python train.py --horizontal_flip=true --encoder_norm="rmsnorm" --encoder_activation="gelu" --encoder_head_dim=32 --encoder_bias="all" --encoder_qk_norm=false --encoder_num_experts=8 --encoder_expert_mlp_ratio=1 --encoder_shared_expert=false --decoder_mlp_ratio=2 --decoder_positions="learned" --steps=11000 --weight_decay=0.06
Rows from block 11 of the image encoder of a small image captioner, named by matrix and row number. Rows with one number within an expert belong to one neuron, the router's apart. Each number is 128 + 24 x the weight over its row's rms, rounded and kept within 0 to 255. All counts start at 0. After the name is the row's rms in percent of the matrix's.
Before each expert's rows are labels from the 100 images, of 14976, where the router gives the expert most weight on average: "colour at peak" is the nearest of a few named colours to the mean colour under the peak. Only what is clearly more common there than usual is listed. The data: photos of plants and fungi (iNaturalist). In brackets: how many of the 100.
# router: router (encoder.blocks.11.mlp.router.weight, 8x128), inputs 0-127
# up: expert up (encoder.blocks.11.mlp.up, 8x128x128), inputs 0-127
# down: expert down (encoder.blocks.11.mlp.down, 8x128x128, transposed), outputs 0-127

# expert 3
colour at peak: black (58)
router.3 096 [110 114  80 115 118  89 161 124 109 119 143 101  95 101 127  81 147 164  83 162 109 112 146 157 142 114 110 130 118 122 109 121 153  96 151 124 152 169  94  87 104 160 144 158 149 135 131  89 114 129 156 143 141 124 114 101 119 105 145 169 131 107 137 134 152 104 134 157 143 163 140  92 145 144 155 125 112 161 104 151 115 106  91 132 139 107 136 127 116 107 133 149 108 122 185 161 152  87 119 150 109 106 125 102 106 129 163 112 193 116 118 167 120 114 120 105 123 161 155  89 108 158 131 116 136 140 146  89]
up.0 093 [ 90 117 146  79 161 110  98 137 161 168 164 158 131 165 102 104 129 124  97  86 118 123 110  95 152 110 130 175 136 122 133 151 135 115 184 103 132 147  75 117 105 140 112 135  99 132 116 147 133 141  85 148 106 136 163 112 140 109 105 106 118 112 106  73 149 128  89 132 116 124 127 140 148 178  93 113 113 114 139 139 108 109 144 110 138 127  87 106 139 142 125 174 104 150 141 144 126 125  97 136 132 144 104 142 119 123 114 138 165 109 128 125  76 153 114  90 118 123  96 158 124 102 118 121 135 116 113  60]
down.0 091 [128 143 178 128 119 114 125  91  71 128 109 137 130 128 111 115 119 157 113 132 118 121 106 148 124 145 134  92 114 122 113 171 106 118 119  86 142 138 152 101  99 131 143 155 121 151 129  88 139  98 103 162 103 164 123 146 161 141 123 106 166 126 123 135 121 139 134 123 107 146 112 124 159 130 145 148 137 105 101 127 114 168 139 156 120 132 143  70 129 138 117  91  96 156 150 134 182 146  97 127 153  87 114 126 129 120 136 179 125 167  91 123 179 156 124 148 125 157 176  83  94 177 138 121 137 150 115 177]
up.1 094 [140 125  89 151 130 134 129 174 140 115  92 106 145 121 121  81 119 138 112 117 121 148  97  78 100  85 146 163  68  93 125 110  94 115 135 130 105  97 107 176 127 131 125 134 132 116 109 129 132  98  93 124 120 120 169 123 149  93 113 164  95 154  89 148 122 101 149 125 120 119 157  78  97 142 159 137 118 160 155 153 107 106 118 124 146 116  94 136 115 132  77 148 120 116 110 103 105 111 118 125 114 133  61 129 122 140 118 135 142 116 105  92 147 163 100 109 116 159 161 143 143  99 110 126 126 122  77 116]
down.1 080 [141 128 108 100 114 145 175  94  82 105  81 113 165 107 153 102 124 161 118 153 156 168 113  93  88 119 138  87 130  95 207 118 137 123  95 127 138 128 109 122 147  68  85 125 124 137 154 131 112 114 117 131 103 150 101 126 146 154 107 147 132 121 123 134 140 145 150 100  97 140 108  80 125 159 121 104 140 130 106 124 178 103 119 125 123  90 110 106 111 143 149 179 146 147 115 147 134  76 103  98 132 138 124 130 105 159 113 117 129 109 112 129 125  88 128 127 127 148 131 146 140 112 131 137 122  88 171 129]

# expert 2
colour at peak: brown (68)
router.2 104 [132 173 117 146 164 105  82 100 143 158 165 101 103 126 123 118 147 100 115 133 143 115 157  80 151 124 149 158 123 121 113 147 112  89  94 138 150 132 157 168 144 142  87  91 140 154 135 117 129 113 133 138 115 148 145 136  99 116  67 109 108 135 105  94 181 101  55 144 120 110 110 128 164 104 126 152 133 123 126 158 142 135 158  95 138 162 166 102 151 130 160 148 134  94 141 115 145 110 117 161 145 155 127  94 122 116 125 153 103 131 123 130 138 101 136 150 101 107 140 182 101 157 119 106 102 126 129 140]
up.0 092 [148 183 105 133 104 146 126 111 159 150 157 158 177  92  93 117 117 114 152 135 141 128 131  80 149 150  74 116 129 115 138 134 115 123 170 114 128 147 156 110 175 137  98  82 150 133 111 131 112  89 112 139 120 123 143 140 157 141 146 113 117  96 141 136 117 153  77 111 135 107 146 112 147 127 129 190 153 121 123 113 168  96 151 110 157 146 133 121 148 137 178 165 126 135  95 143 124 145 124 137 148 118  82 133 105 132 128 129 129 143 184 141 150 120 127 128  82  91 122 170  90 131 121  92 146 136 155 141]
down.0 107 [104 201  90 135 116 183 159 180 135 139 157 130 112 147 110 121 144 136 104 103 157 102 124 134 184 117 134 139 130 128 111 118 186 109 120 138 105 146 118 148 132 120 128 152  73 131 159 149 132 145 144 116 139 131 154 102 174 127 139 136 124 139 104 123 132 117 173 151 152 105 126 155 131 120 132  95 126 103 108 144  95 140 126 140 156 164 145 162  71 114 152 133 118 117 104  96 121  93 101 179 159 148 126 144 149 125 105 117 102 101 110 148 103  89 139  85 118 138 106 114 153 114 150 108 132 135 146 106]
up.1 086 [129 107  95 104 146 127 122 141 114  92 107 127 143 151 129 101 133 151 108 155 169 144 136  81  96 112  94 105 148 153 116 112 113 117 149  84 136 170 124  87 134 147 116 158 111 117 117 131 102 124 122 166 166 144 108 101  92 166 133  96 119 156 118 129  87 110 114 110 123 141 171 157 179 122 124 128 139 104 161  99 157 140 100 151 147 135 110 143 118 145 161 148 139 155 137 164 120 128 134 131 105 133 149 167 139  90 186 129 109 122 132 127 153 127 143 120 101 128  89 117 116 200 125 168 178 131 150 132]
down.1 080 [152 144  71 112 127 118 126 155 180 113 133 125 109 107 111 145 147 124 171  91 110  99 135 136 129 152 110 122 127 122 151 115 105 110 161 138 133 113  93 122 164 150 108 140 124 119  79 133 142 170 105 150 136 117 126  91 109 107 121 163 109 133  80  95 100  93 134 116 142 112 122 134  92 142 117 142 154 126 204 141  96  92 149 153 128  79 125 144 163 121 142 143 113 159 113 121 150 141 153 106 139 162 108 111 126 124  97 156 120 104 156 138 103 137 103 185 167 137 139 104 145 102 173 125  92 146 131 128]

# expert 5
colour at peak: brown (65)
router.5 102 [150 107 139 118 133 103 147 121 136 163 117 130 119 119 137 102 173 152 143 115 121 106 119 151 114 150 159 148 104 120 116 164 138 128 174  85  91  86 107 135 122 154 118 132 134  99  96 110 146 102 138 161 117 136 178 127 179  90 109 129 126 115  92  78 142  98 156 113 169 140 137 175 108  84 146 153 145 160  97 176 127  93 118 180 108 119 131 162 120  82 102  96 145 118 105 118 108 144 104 107  99 127 138 116 123 113 113 158 124 132 103 176 103 141 109 138  99 124 137 110 174 144 132 118 134 137 124 138]
up.0 095 [109 109 116 110 122 160 142  94 122  93 105 117 145 143  97 133 131 135  61 139  38 161 135 157 109 105 166 129 123 102 162 133 141 119 102 121 110 110  57 118 117 124  89  98 103 111 146  95 124 133 119 149 119 130 138  97 130 140 146 147  68  81 112 126 140 131  93 173 128 104 147 157 162 126 134 113 139 128 144 117 106 138 146  87 107 140 127 155 112 141 128 111 118 100 106 134 129 114 106 153 155 175 128 151 140 134 135 135 128 154 153 101 102 161 101 154 155 130 139 140 150 130 145 114  97 100 118 108]
down.0 105 [172 128 154 106 105 134 118 125  95 144 128 137 122 103 105 107  63 118 156 119  88 126 113  97 141 119 132 158 121  97 126  89 144 131 155 167 130 120 147  90 139 115 153 148 109 161 133 143  95 110 156 143 124 134 117 173 144 113 119 149 120 132 118 134 127 100 131 129 177 127 151  49 152 113 140 116 155 135 119 152 137 108 148 138  97 139 112 121 138 106 115 129 117 119 127 139 110 121 155  91 101  96 132 149 123 144  91 142 131 190  98 112 181 154 113 110 107 131 111 140 135 139 129 126 107 165 168  50]
up.1 089 [ 92 119 134 122  95 104 120 152 123 121 110 110  99 121 131 132 131 106  97  94  97 115 132 149 134  89 121 134 142 140  94 173 186 102 166  99  91 117 154 149 134 161 162 102 154 128 118 125 146 160 121 180 110 132 148 128 133 119 145 112 119 114 136 110  87 139 105  90 123 141 127 106 131 101 143 174 137 143 130  96 113 173 120 143 137 138 122 134 163  85 136 108 145 135 140 167 156 140 135 156 109  54 161 132 150 120 142 112 138 123  78 134  89 104 100 160 157 156 164  73 133 116 136 145 115 143 133 122]
down.1 098 [ 97 191 134 129 120 128 106 130 128 102 119 131 108 118 136 148 119  98 119 158 172 116 141 162 108 126 126 126 167 140 121 146 107 117 129 173 139 136 142 109 147 188 136 107 125 144  79 143 150 100 156 126 136 172 115  82 113 151 161 170 135 134 136 146 121 141 111 101 144 118 170 116 133 153 144  93 121 145 149 150 121 109 126  74 118 153 130 124 108 149 143 109 133 109 162  96 124  54 128 144 149 146 133  85 159 152 160  88 187 133 131 133 129 124 117 122 144 126 144 151 107 125 162 171 140 103 139 157]

# expert 7
colour at peak: grey (79)
router.7 093 [107 107 106 162 125 143  95 117 148 155 135 107 107 133 154 137 122 110  88 134 179  84 158  60 121 163 102 167 116 111 139 140 151 136 116 101 135 113 149 134 103 165 147  91 116 107  89 138 103 154 138 111 136 168 140  93  94 126 142 101 122 136 123 187 127 167  94 131 118 148 113 159 108  96 111 135 108 136 142 124 158 129 117 147 103 155 123 157 104 176 129 152 130 157 133 163  98 149 127 133 162 159 133  92 144 133 153 111 130 157 125 123 116 104 144 159 114  84  89 144 140 126 103 152  89 110 111 139]
up.0 089 [132 121 116 126 117 141 135 114 159 110 102 150  90 133 112  98 101 171 154 117 133 132 110 150 113 157 106  77 124 112 157 134 101 126 149 102 135 115  85  96 124 128 144  93 120 111 152  83 102 178  67 171  87 114 119 139 126 130 112 162 136 102  94 128 156 147 129 160 113 132 124 101 106 121 145 129 143 118 114  93 127 161 115 123 141 131  99 157 144 131 171 137  73 102 137 158 142 121 133 136 124  99 164 167 161 120 101 135 124  98 134 122 133 160 114 103 149  96 108 145 157 172 107 148 121 188 129 153]
down.0 089 [122 171 140 146 173 119 110 156 130 166 152 120  85 129 137 174 137 145 123  86 131 129 120 138 174 164  86  81 113 124 138 123 144 134 136  99 149 102 124 122 111 140 121 155 139 135 104 174 131 116 151 137 142 111 111 154 129 115 130 130 106  71 140 126 107 166 121 168 154 140 132 124 143  99 117 152 124  74 143 113 143 110  81 129 113 147  72 138 164 143 132 164 164 105 122 158 137 135 143 111 134 152 162 160 107 113 114 111 151 128 170 139 165 176 140 106 167 152 150 157 105 139 111 126 139 115 153 157]
up.1 090 [135 150 150  86 101  96 112 102 143 147 161  90  84  88 153 104 101 152  96 149 143  97  92  86 171 117 126 111 110 119 147 133 128 120 134 104 155 159 179  99 133 149 158 169 109 132 173 133 148 118 103  60 170 142  99 107 145 151 116 128 162 138 121 121 132 147 131 135 119 139 121 148 159  95 121 101 174 131 118 158 146 141 113 133  96 134 124  94  97 114 105 115 131 118 194 140 150 106 125  90 115 155 117 127 132 119 139 134 137 147 136 143 136 130 142 129 112  88 137 110 121 132 159 165 123 113 154  97]
down.1 085 [ 99 122 100  66 124 105 143 145 172 169 116 137 157 117 161 170 111 143 114 144 140 143 138 126  89 147 117 104 107 139 144 126  79 118 107 151 151 154  81 110 129 130 152 123 151 127 142 128 110 138 174 144 140 121 147 126 107 122 125  98 124  88 104  96 118 119  95 103 178 135 125 101  86 162 166 138 122 135 112 139 119 109 120 110 130 127 102 135 116 132 112 153 118 158  80 145 128 117 146 149 125 127 116 141 146 153 123 147 160 125 159 119 150 108 108 165  99 145  94 109 132 104 181 113  57 130  82  94]