Weights of a small image captioner.
Model: 16.7M parameters, 32-pixel images, encoder arch vit, encoder norm rmsnorm, encoder moe top_k, encoder patch size [4, 4], encoder layers 14, encoder width 128, decoder width 320, decoder layers 10, decoder norm layernorm, decoder activation quick_gelu.
Data: trained on photos of plants and fungi (iNaturalist), 22605 training examples, 62.3 epochs.
Rows from block 8 of the image encoder of a small image captioner, named by matrix and row number. Rows with one number within an expert belong to one neuron, the router's apart. Each number is 500 + 25 x the weight over its row's rms, rounded and kept within 0 to 999. All counts start at 0. Numbers have three digits each.
Before each expert's rows are labels from the 100 images, of 14976, where the router gives the expert most weight on average: "colour at peak" is the nearest of a few named colours to the mean colour under the peak. Only what is clearly more common there than usual is listed. The data: photos of plants and fungi (iNaturalist).
# router: router (encoder.blocks.8.mlp.router.weight, 8x128), inputs 64-127
# up: expert up (encoder.blocks.8.mlp.up, 8x128x128), inputs 64-127
# down: expert down (encoder.blocks.8.mlp.down, 8x128x128, transposed), outputs 64-127

# expert 1
colour at peak: pink
router.1:472479529514469518477501512531472512471451466498471491520518476485525537487478534537501485493514491482516526499471523447469497500464488522492503514554467516508511532488526471475531485518521486
up.0:513516550537510527548522530454540518535490488502489546460491485491510506510492538467477525435525495513528525534529555508516508499520489463505472478478441527514523529532468530513479481543489532
down.0:532497490528526484521534514545528497464513524530434513474484467495503490521551500492507506519516493492477477484487537510486505530532509479495478479528503517524518498526516487531526484506440510
up.1:503475510491449513502476494502490526479490468464472489501484498513523477518504532504446521537511481506496502521549487477503493527541546491470513513501459476511461484521504477509467520511486492
down.1:506505486523550505497449452515562505498493501512480478481496501464477508506521506536514470504489478454478507490539500484492552523500508555477530501535473470533499493473527488481490540489508469
up.2:455538535514499529532521461482444511488457514457520499485485487500516479511513512501490535490495526506510518479462518504511495480474530484529545455495504453513486481490492523509483509442537493
down.2:482537502539474496505463486497509528451514527530524472506473484482519490479514489519481467493503457490551499521521487512473500524496487518507500480536474512502542551547526481508481470496450516
up.3:524516499467468536503521485488503493506503428490472534498493511519503509493512499530473516480529531517512508514561527575513466486484482487502503470521489486486533475491497518486486482531480526
down.3:480501464510504496529566506537502469502507569504507507515546479465516467454529514513520466487448538501483476489502487536497477505495491488467516537484464503528529496519492469476537531520492481

# expert 7
colour at peak: grey
router.7:505497519463485519478521515498476504492508478511509517524496490484531482466506494523492473475521501521494546522468494498461496502528460513530513485473451493465477507496534511536483520524523493
up.0:471511470512479515485520491505527493502464409492482508494502534510515501522550513503499498512475532471521526483520510524497478485526505526535511486500498464513540466488451507518471522457527465
down.0:527502510530478499545487474484537499516542542502465496445479529544579471518480458494508460505522526534509484493485507530512496487505477501532489488531478501473506511446516496517508456497525506
up.1:467474519554467529519498508478501525510510525498502473511551428476479537504488499447514479448497488522487489528486477478471492457490527484542464490551515520491529515549490514472510485517543514
down.1:514450453550506473513501496520535478498501444509508505457460498496520493521525488493483549518479475478509482464524524500508519505516520462499543466516512552492504483480492520523519485515497499
up.2:511481524537502503523534522468486507476475536475489514510518451472549502534517471472520522522504487506494497487496517505488514487460480488529538487505503488513487497514517479503508521541482544
down.2:488534512480493509548501462494479513486507498524486521510531534522519529510467493528487514522487498450485490476504538505505487526483509504507566517483508458501557502516523439491517487503509540
up.3:507513485499549525485525491487497470489451493537513517497491443498457457491462504528528553521527479512534515543489516472463431480492491458483483499520475490487508502489465506478520493523522504
down.3:471517483556519517489492478491530465510531538475540485491493418481455433517480468478522520553496464516483474524544492514473483445490526470510495496508493478513503512485487553500480502456497476

# expert 0
colour at peak: grey
router.0:522486526540526498483473493490521465520477468491498479514513523525475445526486536572512465520511491463505509509507468484472486503535542535496481496493484463534487503494463517507517490507543467
up.0:474541517499491487479514488487491487513435454497500497483480491495479468490493574515505520490520520481507489499505471454459500495507457472510509467483485506558516484468553508530540488519488487
down.0:487481492543523535520509490504521500486488516521467513537464480525541508507513531520478541476539543458550544525540499499522495498489461486505512535479471492508540503498520508500460450518456459
up.1:462499485493481478518521447567420469474547538509502503480519507467517488527530456497481503471467451503491532498485527520528483509483504478497495458476471503518506473507475494484461530535520519
down.1:501494455489501527497515518515528528474498483501474513487541538523529493503565502488522499552522496484504517469499515560515488503415484524493499475510515507503520503495526490520523519503536475
up.2:460518489475480494526509498452503532472460513477494509522477490534472548535517545484470520523505514498505543518486526489506456520517489450514542480506446473481512489498529486464528492546510527
down.2:487509501468532506512483469523482512500503510532486489535503546482535508487456481504477558494524488502448500529433499519470524480471515507480492497492525501497503519470507481510520478535503473
up.3:471472491493469472485448513513498513508477495496509487456457518490525517473509515474526494495497468488540488526501447509517465505533559490567500490495468480502524503518483477523481523469505527
down.3:497455529502499491522468515519495479475501486494475518473510502463525502535500500520467477477474500578466450488519530499476484512506556513504489477503492475501515504513466516519491510525441478

# expert 4
colour at peak: brown
router.4:531490509466525503462489498504529510459537451488496538419492455468521505455521462480505474496525461465486524517522458488482526500520539475526509505502546475500492504461475516537529514494492507
up.0:501545475460473473507524516455529527513476555538477510521514493523477507484517519484520474508532505521471525484522481480501495456497530468567538477475502522544503545495509518485522505494537471
down.0:528501499483494476534480489474533488556474509499470523473512537561484508483509519491483479482501554474474437481556479457459533491506545459512490474480520511500499486536541482505452519491499518
up.1:507492535510508535491500437451565497544494496489502507527530485506463525448495530480530506504508488494526536481510490490510480545483528461509460526516532473544512508501496516555511484475487524
down.1:530481509529466511495484466492548460486500505548512532489480495534497458538518488498474478460491541534492464479497486497509463503517499470496494463503535517531513524523510507460561470537470500
up.2:526516431516490530485508479525492505478510555524492475522493501501501506498468449491511522516532496461510487483513502467567503464470519498541494452499493515531486533527517512507459455517507511
down.2:510558465485487454497540507516497513531496509508489531474485494464502555494552484491508492504504510518512551482540545514505480504502498471525524514506443487510507505514484480494481512545522526
up.3:539521453524430517489486501454514459496531464509501479466517502505460488527541521471508509485494482480516473518506485488481474472489491506504469505514492510488492542487492504502463514561482533
down.3:506503480512489496462432526482522490477527441511566510493503488475499528509492505484458528529480472484513509466502513510489488525500507489500477530490510536523503464515535503471523475550464481