Rows from block 10 of the image encoder of a small image captioner, named by matrix and row number. Rows with one number within an expert belong to one neuron, the router's apart. Each number is 128 + 24 x the weight over its row's rms, rounded and kept within 0 to 255. All counts start at 0. Numbers have three digits each.
Before each expert's rows are labels from the 100 images, of 14976, where the router gives the expert most weight on average: "colour at peak" is the nearest of a few named colours to the mean colour under the peak. Only what is clearly more common there than usual is listed. The data: photos of plants and fungi (iNaturalist). In brackets: how many of the 100, against the usual share in percent.
# router: router (encoder.blocks.10.mlp.router.weight, 8x128), inputs 0-127
# up: expert up (encoder.blocks.10.mlp.up, 8x128x128), inputs 0-127
# down: expert down (encoder.blocks.10.mlp.down, 8x128x128, transposed), outputs 0-127

# expert 3
colour at peak: grey (81 vs 48.9)
router.3:174079126132098136081133173126137127161123154097117161143113131114139114146102127143147126153103148113101080134142117177122108148119152123130117116136136149138131154087127080170129144105178115092182186135137147166144117106163116093099104168126118102148116116142156154121114175130146171157086146166137111129121149130129142155151130141138128106101127169137123159119123126125169129125100
up.0:096133120143120115131128187110108120074130112098105149133104146116142154133150133118136131111094138103156130149075120129132163142090129159119186160162131110088114136128099133141143128151154105094126105181102105098117100113102152149117102133101100145135121108132164165092153162104114168149177126129124137117135086152156108105169113151101120115178145144130145125129159155121091131163142
down.0:100186154126119149152134150140132101128133150162077116137164125102108102148112087155082144151125088191148119148122127111139119121137174110142161142104167110122142132142134134132098124129146154190141169149129132107136171130107146125162142124136192116098113126109116124150162106105112128115119145127124136120151136070128169164169112098131157165142137147129112122101128164122114144122162
up.1:149073111142150123133119138142109128166154159089128133141126165124096138150142127081137156109127122170167170159149114119173121171093154122141121102106108129108160146092106133174116123122115133144160127151143140151100092114162143148090084122107096139089135131166112123106122151105131139117124124113075128128137074107136134161153095102130136132077100153104117100093138139121178143134134
down.1:111127112156115157131145129114128143116147124140123083109141150105120123095160113134169065097114143135131132127188149105112098158080105125129135123119138144119101141127095152114150125096121147132113081083105135159138100122087135128130058122128133121108142132135083104097122108120162108103081155111119141168115139153156127076170134147174100126086108130136133144135086163110131152107120
up.2:128120098130106128114105175138109124165066112146150132133150114106125150160118152102156182138141143100150166153144143088073131128142152123134097140139115138151152120129136164141133156145137117123139131151073104121103128083206155144141135134129134163092160106172128124116159125086146100157112135137126124169171120139116095146148141111082115121081101128117135112143145101111123113116112
down.2:128147113122099101121129116138129193101155130175146149153117096140112133115122094102157057137107116079125129122102134114206153148073107123097127084110132124113094136168082168137124135141157125104132120116125091141131125096166102155137085119168138092149138107114114102140132111144102118118140161138092104103137153141151120159133119123103154121119124136100126129118127126159111139109093
up.3:105127155118139136150134121119119122137154175181120119135155121147113137134115083105104125115106133177126112180155087107165104113120134150118143121115146142103097126091125138089124094153098137171139167162091159138131090115131116119151109125133128143099122148134121149199088137139147167107080112141103129165110122123119156111184133141137145112090097142137137143119096126121179084124148
down.3:151087092135137108135131109150135123111133194166123118115163120156136172149160136117125165129112088143127124111111137138085171160090153096131072087123155110138182141140144134127117155110098126161141127102161131132111090123121191122149078121128112123106145127140132135106089155121117122141148148103130149176138089120121099115141134130167136108085124094156149130149128106122155144119091
up.4:122119131132134123146161131113105110098091102154155123127160127144133072076149100152123166128126066125131154163134096115138195118116070107114166158139125115104118127094148134134144105107136133158110104153109098170099155132148130115134186146145125134131115130150144138133159167116118190123105085122152108125134132154096115121124164117156158097143168110109131149108135141139113114097112
down.4:137130097131100118182128144145136119096146116105081165095127070134120150124125083134122093144131150138130144158111130096158141158153133102114147123116137112141130137141087133113092143146147084089150143182107106136100117137141129116115170153078122127091084174130120090136057161114150129105073143159125142149150115122136128117106113143133103118127162103153129110136149141086138139143142

# expert 1
colour at peak: brown (77 vs 35.4)
router.1:152146153126091107112147114136154133105128102151092125109133103121167151124153091150120137133142143113116159083103102151141088136133070118091094086112129162113159112168139154130122151142132119145110109173092148111141133161139135125118157146141113111136094145113114093151069139164141099172090120133105145141153182140136137171139144168109134109160153114115173158149164145139130109123114
up.0:140155137145151148155116205102108139125095156088100129159128116129110139146141127117125118131138104102168148149101143154148134117117136095127103096096127117120125117106126083179135147111141111065115129103115097163122138138100158141097125111134126163116114123129151152134133142175125092147163140126128146082136120114079109144101090184114073140075108132112132136130174104106125124125149
down.0:121145144153128128133133135156146152097095167093110146081124157145100092167088156134155119116162139105139116146150131146118096095102104115122130138145122139157149146138123105092149095179121112128162105136154147104126164101086142138073163140177163153107121179129105123122168083123120126147117133127142135141115112109125125157112116163117136153176107127126161177126129155122102115163172
up.1:085139169140101067137140165148133120093136179120120133115142098135106142141118113079133174150136139155139143179183137124121097090180092124156132156154127134130094109109152127118116126147122112102154152141115123110124114132106112081070114127095130135129080121108129148129117136148148138123100155154106147126099161118102147139115128148089116127170116135116134113100129197125164120119137
down.1:141091106101143120134132103150138127134153130089127096114149187169119145126092152125150121133174120123138146124124126161151094139084190099090107147104129129136099132169093147091149140138087079134148119110140140151148140143119149101127082123144131149118149179122156090080120121134153091122119123120145137144102141099131167168080130163099142105129148098128134142162115132112132098132158
up.2:127139111086135104129092163128146089169119132117172108095164144100144105132071188132138148105146128085134173132117114132115068129088143142090117126083126124138084150112114137126133150106141113078103137114086117142145127171121123129149154125130135136100096128117142114112129117145178113096150088175163156113099141141110118100136102102126134119091115135146130130134142137090114163115110
down.2:144170158096120126160131121123132160105111112125151106156111144105094131136118129092145126153099124108113125108124116088154156128144135146160157119114107143121146131130106142120081137126144168147153133089160088137164133148115119152122122139133135128173111137062089169111143144079134143173128150125152185159113146091127146166136121134120148110121174100145158057150140160116122152094131
up.3:077082103086141126128139062115138145099115133074101149152137117113125114152148077103163130148108144097152138100121136109111099130141127102151142113154119163165166141138075117101159138174105143131122125169125146119123121109168101124165122157127138094157129178153144099106117078124118120161126114117143117144118134118119116147135128139092092139157150137112150105147164157118156167123126
down.3:161077143113145093117141142135139139103146099131120156135098089120166088142093103087063075138132100137120086129137103132099119112117176084102138086149091175131126117101103110139111116114127121129103157125137134107097143128111125111112093107113130121149123178139123133161084121118164118133168107129140114057108116143124123130153095119108149094100162108146122134152131141113133109139141
up.4:099138101130165140114115112122114111130150134145095074145171157115131115114121100111128134144152133086091111165162138133160116119104099119175099137161092114171136108128088160141134113095115155138140137145139084119133152179165086095126151142142145122164101114132141066148182135140081132138117148168133116124136136137121107114120125090068146125140125155121149135156098132145160140137149
down.4:120098138098124090121125124173125140102125093179141165072132101121135172095126128139132124139125198147122156095141127129117123174132117109162179137150150140109140101082157135123128095146125079136103145182152102115114115114148117114093126146156155124133153160121136103114139143125155092110115135182145140142105139092135141115115137086169155134154107100122102109165113126102128150137109

# expert 2
colour at peak: grey (74 vs 48.9)
router.2:104125146109162138098129110118155106136092137153134117124169120103095100143129149154113128116151095144143179190162129111124103115156097143096129146168112143106156116116090132130107081117122085076112121139114122121087160116132136123105105121116115157103111126179164100127154151103094097111084129101126120108133160125150138104155122147124170162137098104132087133115098138104151073113127
up.0:106143100157128170151123124094139159118161123142129126140132120152087169167163132131117096112133088093132140053134133178112094135076130160155138113088172106133120106148127139116122112090138111159126150092099145150118108172123091174082159118130129122099143122137145109154153093105126105141126091119129155122132138127085117141120081119128144126125144145095123143166104117145121099103141
down.0:127138124101117092144125118094172093088164121115107148122125103163133112117140164162126099161154151136097100139135128126107122130178132195101122087113110134119098127094119113131129129124136148093155099156095132122158135151142149135122120095092160102178091105091116132157136140104135154116133147142099146133112122142061168114127092183143114095123138139138084105149167120129142157117131
up.1:142168124179100122152140109159106152096162145124113152125122141141141145126102127128115114143097131157134136154117152107144139098152175145204125129079155101131134112121118110137095097128112138130146146086144089106128137098113101137100095153119133105099135123157109127111100119134148126160129122131097116129053143090129114146122099154135156112147134170130121050090124123178139131140108
down.1:116139107098174129168143112103109131154115134156138118092126161103157146112157100178167110108152164140142133107143145115120166109114095126145125119165130164159125123132090163139121084155043128123091088149166156153118133127079104123111128128128107107118109155166166131103096143112152136117125128130120145120142126121137138164112152165118135118125164112125132127140111089069132169135117
up.2:084127107104079121106146142067167085098151166129143121108130143126126120170135139118107084102112102105159139124134117109116129103136133079132131093102100106131104110140142118130172126152106130116115152145126126162149117071118141079129143078139139142107144137132121115139099121048125134149123148126097130109127088159127108119122123129142123108132082125129161153143078164113177142142143
down.2:112113093089124191124081132140124134136123154074103149093125135188112106171129140152104102167146128120073110140134117087120129142115139094131120149103138125157113144111135125123124151106124107142147096089114168170127129116083104098097129099142172174153113098103114103129162110143165098126099116129153129112147124121162113159157151097133144121125117137129105109131096127111132089147093
up.3:178112152115148182191129143134074113174110160083110140101140138142127159130111125107132149140090083103146137118126117113127168149114128118170091151115119112110126117099077156170125102150076105118107119160134115136149113109185129102099127163090099113088123107139152149115120114114151140140134117102098128124125136119146112123148124134137126105093138159136145130180095142146150121107142
down.3:121127128137178139111054112131112154122123120105081132147117151167120146111107134102161112116148140122104139090136177131141111128122147103113131117081110140117143136133074113180141155131081128148119125131177161127116116131125088139110125148149152149111138129170163144107135112177153093161131097112154122112131086152097111148114098139115128117143112161113154156150158079132096101111168
up.4:103097128110143140116167164122135137131167131146136114117147179084162115110109150161168108149176168084141160112125120120158110109149117138093122155133149178105150125113135156131094148148146099086120095145139106162106102144102140114149155092161128161157116145143143085135111141141127098101170141123103124104100118138108129093151120136136113114108129144091124087144095131103149171168098
down.4:126125081128180137164143092154111130124116131136109146151135139105099124161109105121108134119076118132080086150145091133133109115110121128133151137131138176098135101099155151146145164077129117188142169132135142128155120100135139111075103180128127132143133115097120125130165130180097145128124125128124069106129135116130140147085104135155159122165135119142069123133130106159155102122122

# expert 0
colour at peak: brown (83 vs 35.4)
router.0:125121142085112093137197102165119092154146095111119173131139153097110145129113145123126122107106148094173120088147125124077148138138165077117151135099118147072130113107097096153130125156111112158077110086128107133158130123130120145137158095115135137141097121121127101112118167100124165140089148148099107135115098111119119143089128135187094120128115122110126145143108111111152120103110
up.0:127198144114208099116113132135140091097133118092139139156129120134087137101159116114150141086138124133109121128163156148179079104144106144110108156157143164112137099110061154124112127106147115126085134116113118116097139212136128137146126116133113148142118105105146153145161152129101113121110111099131115133088121143157134114138138139107140164106145123127127127091130153118113108102129
down.0:126122095116124130121156108088155128095175142149138165103125096157100153164183167110100137151108121155131101133118154120129094092151113158147111141147123156155133137126157139145113092130137137155163157092129105095142076146131112139095112115121167160131109136113111143148171144131102151150194088129122138089134140118097111121102088171129111128110133130108138146150081138144144146161096
up.1:106125156064136110150132152143102155133102176152147143109139122115141131107162112180115172169118134142132167155149115118130190127124109122147134115100115119129138128103141086099102097133146129106122122149074133133139083137131108090130128126145115133155115108165133157118110144127118133099118137109120108111128164182110165157107101154115166130126172076126112063115147107123124114088108
down.1:120138088108114130160143155084129180136119127152140124133117146118110116119087107108071129141139139087154113139129142121128135086090130097107139163115089153133158159115115117110148144170106099117120125100093104106096115148169119089128145134147095126112146109164117113135145120138147131112134128153132112121132133133117102193109099124111138124109119116080146079090144156094123146191188
up.2:123148118058130131160150146156118127104094115141119126091142119146092118114144107201124162173125154105113163117144112113129166121095066132113072154117120081132144118113130149123117138152144151124123083156113076112129129163136119094107142174173123120140141096118137121143110121129155130099105104132151122138144152150105123161122115155111126134114140145109139065145133130131126076134144
down.2:086132118152108101145136159074151157118111095137145174140156087146092116146109135075095119150129100135136110130134099123126135121091146088104101158125074127132143120144121103114137123181109130109134133086129086089140114143126138117093115092148145134099138106154104140115162132113132105108159140162145104121147166105107119175107116138120138122118124113085145116102147133080084165168155
up.3:149136090084096170113129106121163149139094124157136106156133149150114063134143117102136124134093118135173141126114150116112141135137139091182147091113116123146147138157189112123106138154146160119152159075162113106149090121139131112112118111120142098123165134114099153111138143129117151151105146087130148157148156093155118168164143106159093134096132137138118098118143115100124073133122
down.3:133132142160134114124123156118113119167151118042158165178183141131137147101109074129131081131128127115087171150115139113163130158166145144117102116141117144114110099094122113135131114152168133099124103129145159175122126121133136120145154119098094122117124118116128155102124178127114115131122107171136096155130111084172133105110150118107109110155165133132121141119132090139154084124103
up.4:078117099154134140115177145138102106158124169085149141130141123128120122130076079107151150124120137183131146132129145127137121125110110146143159141117112095149164110121130102113143104124117133080130129091141114134155133112138171077103126142117102097099146162101159142129107143104155141104111106142110131122084176065126132108153132127161156099126111125106104098118164186129150115092142
down.4:131107118149138114100097143078096129106126134084131139120117107103102145113084109100146169142140134092113141130117144148123084173104152090101103123108158118120122130182085121147194133119115105124076112152095132062105169129141157122143119149125144132150115096129153133134120105141136125117130149121121164154148126116138054122135131122104111102101098097100121126124136135120126143161079